Rows from block 12 of a small image classifier, named by matrix and row number. Rows with one number belong to one channel. Each number is 500 + 50 x the weight over its row's rms, rounded and kept within 0 to 999. All counts start at 0. Numbers have three digits each.
After each channel's rows are labels from the 100 images, of 14848, where the channel reaches its highest value: "patch colour" is the nearest of a few named colours to the mean colour under the peak. Only what is clearly more common there than usual is listed. The data: photos of plants and fungi (iNaturalist). In brackets: how many of the 100.
# convs1: 3x3 conv (model.blocks.12.convs.1.weight, 192x192x3x3, each kernel summed), inputs 128-191
# convs2: expand pointwise conv (model.blocks.12.convs.2.weight, 768x192x1x1, transposed), outputs 140-209

convs1.140:457419489543401574489435470459502493455484511438471584541530525598517395579482517497457521452492442432567462387562450502506566458491539463513501480477528414564552450452541534460509504534423520
convs2.140:458481512479484493446467513507496530625465539489510465451552476394609581547586391498485533536549434495559558501530546516590553516504544487524504504536520457441375356493521573455434417490576531463464518429554502
patch colour: grey (80)

convs1.55:425533482523491501558478475460566422531515496442406432570437539488559544486457510452549470495557510525390487477486493430421554500407537490624491529483538513479477514560501511506467511412462473
convs2.55:518498499465442554502410532515404486528578514545445484494529437490455581527525484521515384383522589450492478544454595569478557456504497562525510482534484605518498510409529550427502653465559380451466430585594567
patch colour: pink (26)

convs1.57:516471461518494515481475544494459482391567442469453533587480506466561545493494642469452437571411543523504452499469499413544567604510421449554449563432564448537546610476484491564416449522554504
convs2.57:461461445368451454556515481548547564524504513498554523445500477453424424492550440529459485497515471503514540479486497496428457468451504450505384464274541495547513620506481457447441482577547562482480516534423474
patch colour: pink (26)

convs1.153:443404519535571422535494523535457568586435536578484485523577454578494493463457502439547555482519503556445561504498469571430486514562437408444521621577494458521491586498444464517481526509496460
convs2.153:517460578462434516547477533498469533458503421488395558463546527551447600517462492544577459483559491572443488505428493490493464476483571454488425490545380482552472477406484497453595464450597568559428426515601519
patch colour: grey (74)

convs1.22:501494511502438468500545558467482438490600457446441565435491508480460606473570496509448489404620483429573502480557488463445463527428532489479464522588486500452461465477552450449424537539608384
convs2.22:594484492590519476475466531556503435542577587536521487482467481509524421551401554428551466534478485471452502456445476357451485499471496595549468581579376503497436591521502563524488331512462492553560491510457585
patch colour: green (29)

convs1.98:473385544592487489515595462474548513435460516524457508437419525556426603628492506512524507491564515479464591438568427545560481438436506568528439460459453488563485568584487548478458479546433483
convs2.98:470506486478523507551487556484513448599563501479441481523541551448471506551485539570432441523424456528438577485439491496563417546429578528547492443528476431534392464481522519486457532595491498453544522527445510
patch colour: brown (60)

convs1.188:497413544532554538598548461494521492407541496490476504448611500518499612434544484496469425519505573539505596435457449456494484545402517503511554496588476513531464390455479453485457571512503430
convs2.188:462506521478474463510488557516445487503444546594464499521503431500492569541491362545534496514519558452472621547570496492436558522507406466509609483522537493486471489481449518500534481505422533545434506446529492
patch colour: pink (25)

convs1.42:453521416475518555503531483466491508537455531412515474521516501479540456535527547446459507479453463583487486475505518590490485548497457509512608490528543441512471554510581495415407563530435443
convs2.42:464466479396569554535457509499494529540459468503445494448578518451534454488563554483568519504500439503479493513554452416491489362440506489453546574537397566521530503561445552541457528575572583423454549452459493
patch colour: pink (28)

convs1.102:534475412524506526450525494521512565567558513530500512496511512412472414505484469529525542458493451546559618520558504487505522646518512529450452436519447625429401496563532519484460459490451418
convs2.102:470479449456444438445543578553554417468562546589440454557467461595509550492560567558521570504667434429458519480549517502641452551490495511529445522454522589518492518515497490552529520532512539466480528538524506
patch colour: grey (77)

convs1.103:503509474436536536472562386468525467423539531448570503468531558522566531499387434529545483476441507550402502468566447468532491479504539456505499380555519540514489427502406569486505425462553625
convs2.103:356565416423530502568469443507522520487489497564523535480498530544420495512458458565543576499546517482434494505516492518558429451426506460393343512553493425563556516517536444403505444529535490570446470540440534
patch colour: pink (27)