{"num_classes": 500, "muon_scale": "original", "momentum": 0.9, "nesterov": true, "steps": 11100, "batch_size": 384, "lr_schedule": "cosine"}
Rows from block 8 of a small image classifier, named by matrix and row number. Rows with one number belong to one channel. Each number is 128 + 32 x the weight over its row's rms, rounded and kept within 0 to 255. All counts start at 0. Numbers have three digits each.
After each channel's rows are labels from the 100 images, of 14848, where the channel reaches its highest value: "top examples" is what is common among them. Only what is clearly more common there than usual is listed. The data: photos of plants and fungi (iNaturalist).
# convs1: 3x3 conv (model.blocks.8.convs.1.weight, 96x96x3x3, each kernel summed), inputs 0-95
# convs2: expand pointwise conv (model.blocks.8.convs.2.weight, 384x96x1x1, transposed), outputs 0-95

convs1.87:142092092148134115123102099223066140130155099144049121111118121061105130059100117082095119095187156067140152132084113119141149087137157148113175149114149120116166116157117138125169117139132101148120193118090150089112092096106094203099124116179147101109128128129128098118117080125124150205
convs2.87:155179063124179146131132150120135059150205164127067098141145155076155106130139099151119156128098108090106140145230119156096141127097200104066161136131102113142140160103061131131120114154142078120168107124102163144164142091170119120128129181155136205136111093161112130153116084179090149152
top examples: class Liliopsida

convs1.10:094151138140122155101140155112122109112106086130104097193140149115089131131121127093121120125127123138080131066134063076170132127122115099161040127092103065134108060115147165102112131075118131055148085155126101105138092125183121115130075078121066058145115168142143108191093117105098168150
convs2.10:104145106083098155129134204149125109147162126145085132097115108100158145104144108147153170113115157084128149164157153112141104184118166127080135106151117092145139145074104134165176147112122127177124160111145150045147130138124135106096125108098147142125153139108183128111110120123130104126
top examples: order Asterales; family: Asteraceae

convs1.4:029088127113151085114188123132083072135167121106110116128108108170082125153145134069137111121155113090142132118091127170133142099159208088131121098119104126174119165146032137142147036121083124127130109126172110126084093124139099211170164110131124128150119104133115164160150141129132132145
convs2.4:154125193121157110108127124120107147089107084130149131106112128154190104084148199133144089124151119135133127114153117174108122117167066118135084115093084112125231120127078133088098118132041138166138158091168114121081165137139153144106112148092084115130133087059135148126098109107139179133
top examples: class Liliopsida

convs1.93:098168122076129150096111097137125122131079143187110090101175118106101160196130157135077118122136121094123119109128084121056146141133167075085204125093119112096122097105085031069148154098139068107131151142101104080161119139113108147150151165143060143087141133160168116083124140143119092133
convs2.93:170134061129087138150182126107136093103164118144150144151132141192098154179115185084103194121159125147156124121147136130199109157133120149095109116102148120136128132124174109124185067102105098140027130142151127121105127093165106117213076169137225147097144141159163138038124103120144111081
top examples: order Lamiales

convs1.38:141127152137092123108130175102114063108103175081141113112080161100078156142157144099111135087099135159135175165159154106118087117184117189114140142073128158119139126111137138098109149135121162102075058103163075094063174105106145134204120140121151151152153163077131124087115172170154206142
convs2.38:078110149132093141130123105127113164132180099113156132080163112106188093202130111143129094122080135159136144099163133068183146194188100115100147137145189120124109108120144147101181183139126172129142116113124207115114204188086121126115082070110120105108132125189137149155138137150161071121
top examples: class Liliopsida

convs1.95:133113185101183090120134119118094091127101165080063133117149085117131098125180058111062096103098098159111074111110128095127089086087102153084106107126080147118101120098123116162181142157119135104118069102131100159124091128132152132142105112072216160137195114084123100143107091076140142141
convs2.95:132128125175208137094141152172101135140173114105086109153142134112097160139150107208134143113106143011156117175103111115146147163094088114148084177102164120101085155051118133132146176156134077110119103134176118052084116187118112157193108132129148132135173137172150120131136154167106062139
top examples: order Asterales; family: Asteraceae

convs1.16:137125091078089151181098126122099102087172113130098152156183130078098121062075115153068137134092152113091138156154153094105099122146085097137091127133119066107135114145156167143110095124078176141115108112127128155137155116109077121149194088077081203123114090097105123097129179084084074134
convs2.16:147230168105110119125129098129145085169241121114210105137170129162095199208169090057135127117099107111103134158143147133133132164255116123118113131141100114144140131097162149094158118156124094118085133129120105200163142101184179090168128160163178137104134110150142116000081127096133122146
top examples: order Lamiales; family: Plantaginaceae; text has "speedwell"; text has "veronica"

convs1.45:135124124059126105080128164100110106133093140121179093134194104114146133073152111081110095090126108115108108091178096098170126107141121152116115143184109101122155085091139155117121139145208149083153114095106136159149140168160128194114171152212123138159108069074193098098150109159093113096
convs2.45:163174116112091121150125051145083154137130139143141153096101135086088121096164188140104153154129054140107141098152157111172139148075119137100136159146017131125158146084146100156128154126155144127140192137103180122148195066137128134094099132167151137118151156123137082103071067083110131166
top examples: order Asterales; family: Asteraceae

convs1.43:124090115170139073078094148066120147095140129135160130139128136150124118093073116107103091132147087113102093098094097112149148107097074114155074064116103143124123092111120149142157142136084088119138122054079102068075115142136135138094114082118151110189094117105089081107126049046174128143
convs2.43:167146136094137145131120162128107090084180142119136066109167103127108106134123093118083146148154082074105132204112142138105107085108123142127071139175138074186122124166113129140149184022114129118103098126077045091199141125092176146121173182091130080122128158091082162132173035093120087138
top examples: order Asterales; family: Asteraceae

convs1.9:147164117129031102029078120113087142099111065133163119097089105110140095149088115135143114094104044100139101124163114126110076121115139180123114125125104085106090124160170130171110126148110157128095144148139079140083143122171140080169097159125084155155153175129143126084155158090087141165
convs2.9:107086045118133087135120153117199168127122148121165121076107154130135132111122157120178146102128148158109112121132131105113109105167129126144164129124102053109167177104137115181082147094143190117126153117114080179138146132157121155109133141139200155169140141094182166115094096148091133143
top examples: class Liliopsida

convs1.46:097107180203100105212149064147134080149084171095104101145066155127143058173106133140100122159125126167109150093105109111145073127142100138189120133184141105097137101174121122082178114165118119122140088144093129162197157133109064139126115118133093070111110113124097156105096152111126110123
convs2.46:110097092061135165113193156121125107114125119130161091112162115101139153169130116065127150115113079154112117166113128145166165154145139151186074092096162138183148086169189135159160114154161121097116096135093158121140188103153088123175080185142146157123144115170147095149060115097110097128
top examples: class Liliopsida

convs1.22:136183117081113149053115158113112152084066134147130100135135129176085141147111145098202150095073158135097121090141151133141113122050105143102139101135135121129104131113200106120117153096120081155128155106107144122139192105090148066146100142112107141116097162093153055081089134146105066061
convs2.22:168136141141155165137107126118125135103168140117127070102136147130242096061149124179115008140137122097078136159123111176105112149147105103182128075134163128132110067121090140055097208142177148184122151103118076104141134158081119129080175102093138071100181171137061131125103124184132099202
top examples: class Liliopsida

convs1.26:136118086160090143106178092101108142130133179115125061162085050142095157156107120094154141154174109090134120120084157097142142138132156087148148202094094120102103064132087141118143186166105125138192103111090124129125138134164074118114190117189088118131120202131121122149094174111094151092
convs2.26:127163109112119169131090090144092161161141088121154105051129131084153072129106136134099112124119109194120142167142155118133127137131169117053092096150092160118163126110120139077109087094092083077140160145106156119104125131097115168129178217107128149151120102130121107125157074193105104108
top examples: order Asterales; family: Asteraceae

convs1.94:148126109138146104188110149161145179104147158110134101152102180079104065141086124106130164093122113102124158125158146105123126109141113132084132103112090117165115137067111142149200152227102118118159000133169138102128122127135132139126131143058159142118123086103142121132091093178128117162
convs2.94:088167124160161126118082085136170095129111116133111137080144083148126078136107158105089125135120168111082123142086112124134117102153155159106145083138139126091129122130078104080140101151074192139086111092140113145143105112157162159089074148112168147150116191138073096120094137109101198056
top examples: order Asterales; family: Asteraceae

convs1.64:092168093160177107142157136166126156121181168109206138146202121145091150152119128135120141123117173137134112171189166105142127143156110138141161148109106144191154104152164076082115154115172134164100155139118116128117146121197222129095107094152172123144085144186157180123182126165120150160
convs2.64:143096201073134156107180166059104119113133118116096070138166122109054102087131141122122143138130102226137134110074121114112152136128118108163129151124113159144143146161155112132187161152106147117197081107137110163137166183099127172126086127132077114108119141055106160119046111105139064129
top examples: order Asterales

convs1.2:128111072091054131125160092068095118127145139113108136212089114087087194141121114091128121132142164144089114099154120089128122092110098094150157148076143172151093108145114109109107139164139114182113068091147137104062118120097132131142082143079155078073067117115127170130130128163056101136
convs2.2:103153142120143107123155148115174135075141150136162176194111159142151163179118141075125134123137123160106133157095127122131148101183111142147140130159127126137125080156155160089077106195111128145152121130114145166141116091108110137111089064188152141139140119079088126117068149087135148215
top examples: order Caryophyllales; family: Cactaceae

convs1.74:140069112122139098138117159180184099149118115101143118128149184112097129106117160090102133094169142140122117130212145108114096158096106140061061098137140147186119050118164121129075125123147069139164110096093068093097124160098171128085127112166130172162154115092102192080103164132112144114
convs2.74:154209142145074140137218142152127164159141147114086106154103106107147104127079119166106086137157105172117109083127132128184143155160086136136168125128123104142104166095123119121235162115142181129220120110139097165141177158161088128159105155133164133136111201127118096100118080066108120078
top examples: order Asterales; family: Asteraceae

convs1.13:120074184108139185086106139094095132146216192102144157135099115107155108121163085108139114111133113141110119233138131085117153117164089176099153143082120135151100103110073124120124144129142206140142099101133097119100105056080095118163187125160100101104114147129132101068125149095134148128
convs2.13:178144175161090144140113167182148127143115114145140097083109067146123159110128132118114074126131115100128100144129118110136085166139098121148145150200103141151130102133132106107082156129106117120181104135109134156122054087123108183132034067133098129077167102164131156156114122136165057100
top examples: order Asterales; family: Asteraceae