A small image classifier, trained from scratch.
Training: 11100 steps, batches of 384.
Data: trained on photos of plants and fungi (iNaturalist), 90422 training examples, 47.1 epochs.
Rows from block 2 of a small image classifier, named by matrix and row number. Rows with one number belong to one channel. Each number is 500 + 25 x the weight over its row's rms, rounded and kept within 0 to 999. All counts start at 0. Numbers have three digits each.
Before each channel's rows are labels from the 100 images, of 14848, where the channel reaches its highest value: "responds to" is what is common among them. Only what is clearly more common there than usual is listed. The data: photos of plants and fungi (iNaturalist). In brackets: how many of the 100.
# convs1: 3x3 conv (model.blocks.2.convs.1.weight, 48x48x3x3, each kernel summed), inputs 0-47
# convs2: expand pointwise conv (model.blocks.2.convs.2.weight, 192x48x1x1, transposed), outputs 0-95

responds to: order Asterales (27)
convs1.25:509514527405459478500473498500508492502468522484498478505508541509507501468544494518499485499502462442487515490531515497510470526481500479512484
convs2.25:544520534497482518506526528470508483502542501503504514509505475511514510498512459526468506530461507461490521489508464476499522446488488478551496486522524461506489507461452504481482479516522443461490479510512526489534476449491483572480503521504526500494495531468530534477523501470508498499

responds to: order Asterales (35)
convs1.22:474493515492517472499469458503475446508484463555438467519474509505480497467483456481477474519499480518519514473498491500504479531486497534484501
convs2.22:550492511544553475493496495463474512508520499525498485483499467504501479496504497473454468502506512507484480501543509500506527506501488503504452479548500512518489477496482497477498540510481513526529514459462536502556542497533439516502495532518477509503568497491491505474451509425463503477

responds to: order Asterales (31)
convs1.5:520493491467486453453514507507503522504531457455478491478493485504518517486510516511521518461483500477498482512475435471507549485455534518511496
convs2.5:480527512518553509481518499456527495506545507517520518486496459508492496514503487502456527465524513512493497496516511475509496464497495491466533499491507484489464544504492493477486486473531487503475489475501486515470530493532509481500533478518486507541507473500534513501525472526526507529

responds to: order Lamiales (26)
convs1.3:504500511421533491489466470492484490504505507527461502468509511516508455477528483526502480468514465457529491480490522463498482492512528535534512
convs2.3:491525488514485483519503485503468487512511490518501495490501526481510507477493504560538509553533506510509488492495516515500466525521453470499511504513510535499489478536547494497500515517467479454474574505537502495516555474449517491532502517456500512492515510515468486483497482516503494472

responds to: order Asterales (51); family: Asteraceae (51)
convs1.16:492457474501506498480463480507493496529480501489539428507471492481496534504471499499539460509510516498524489459485511483472476526448507502518546
convs2.16:503431519462504488502489558465525482457427495497517520495505507466512492516521486510543496509505442478523534491481496490472493517497502495465527525574488497475509467538449512515513517525525509506513470514509504491535525476484492466492468514501514500499476520481507493509455493472493505493

responds to: order Asterales (39); family: Asteraceae (38)
convs1.41:496430502521493478446504451473490489504484484523479494528482518475464476512463445498502503505518500531495488473525506508522455502511510479492540
convs2.41:561472531459462502497522468505509496516507502470495486508496541443519481514510498511492483457491546535498493495484486513508492494518523489445479493516546501470521484516517498488517509535532509512486502506519460524447519471528510493497480491469489439519520478529520562502477512478489496467

responds to: order Asterales (36); family: Asteraceae (31)
convs1.28:481431489501517509412499471511500501491493508471465492516523519498460510511473517509502490505503494508515515433511498504512466499490482460482517
convs2.28:492476496494449506532497477513525495466465496515511487493497522427509502511530484481515449495508463524495503512507535511501523506492481533476465541504488518522520491508481493521468504477463515523457474504497490505489469549527483523502492518479503489486472509523480485519497521501528517472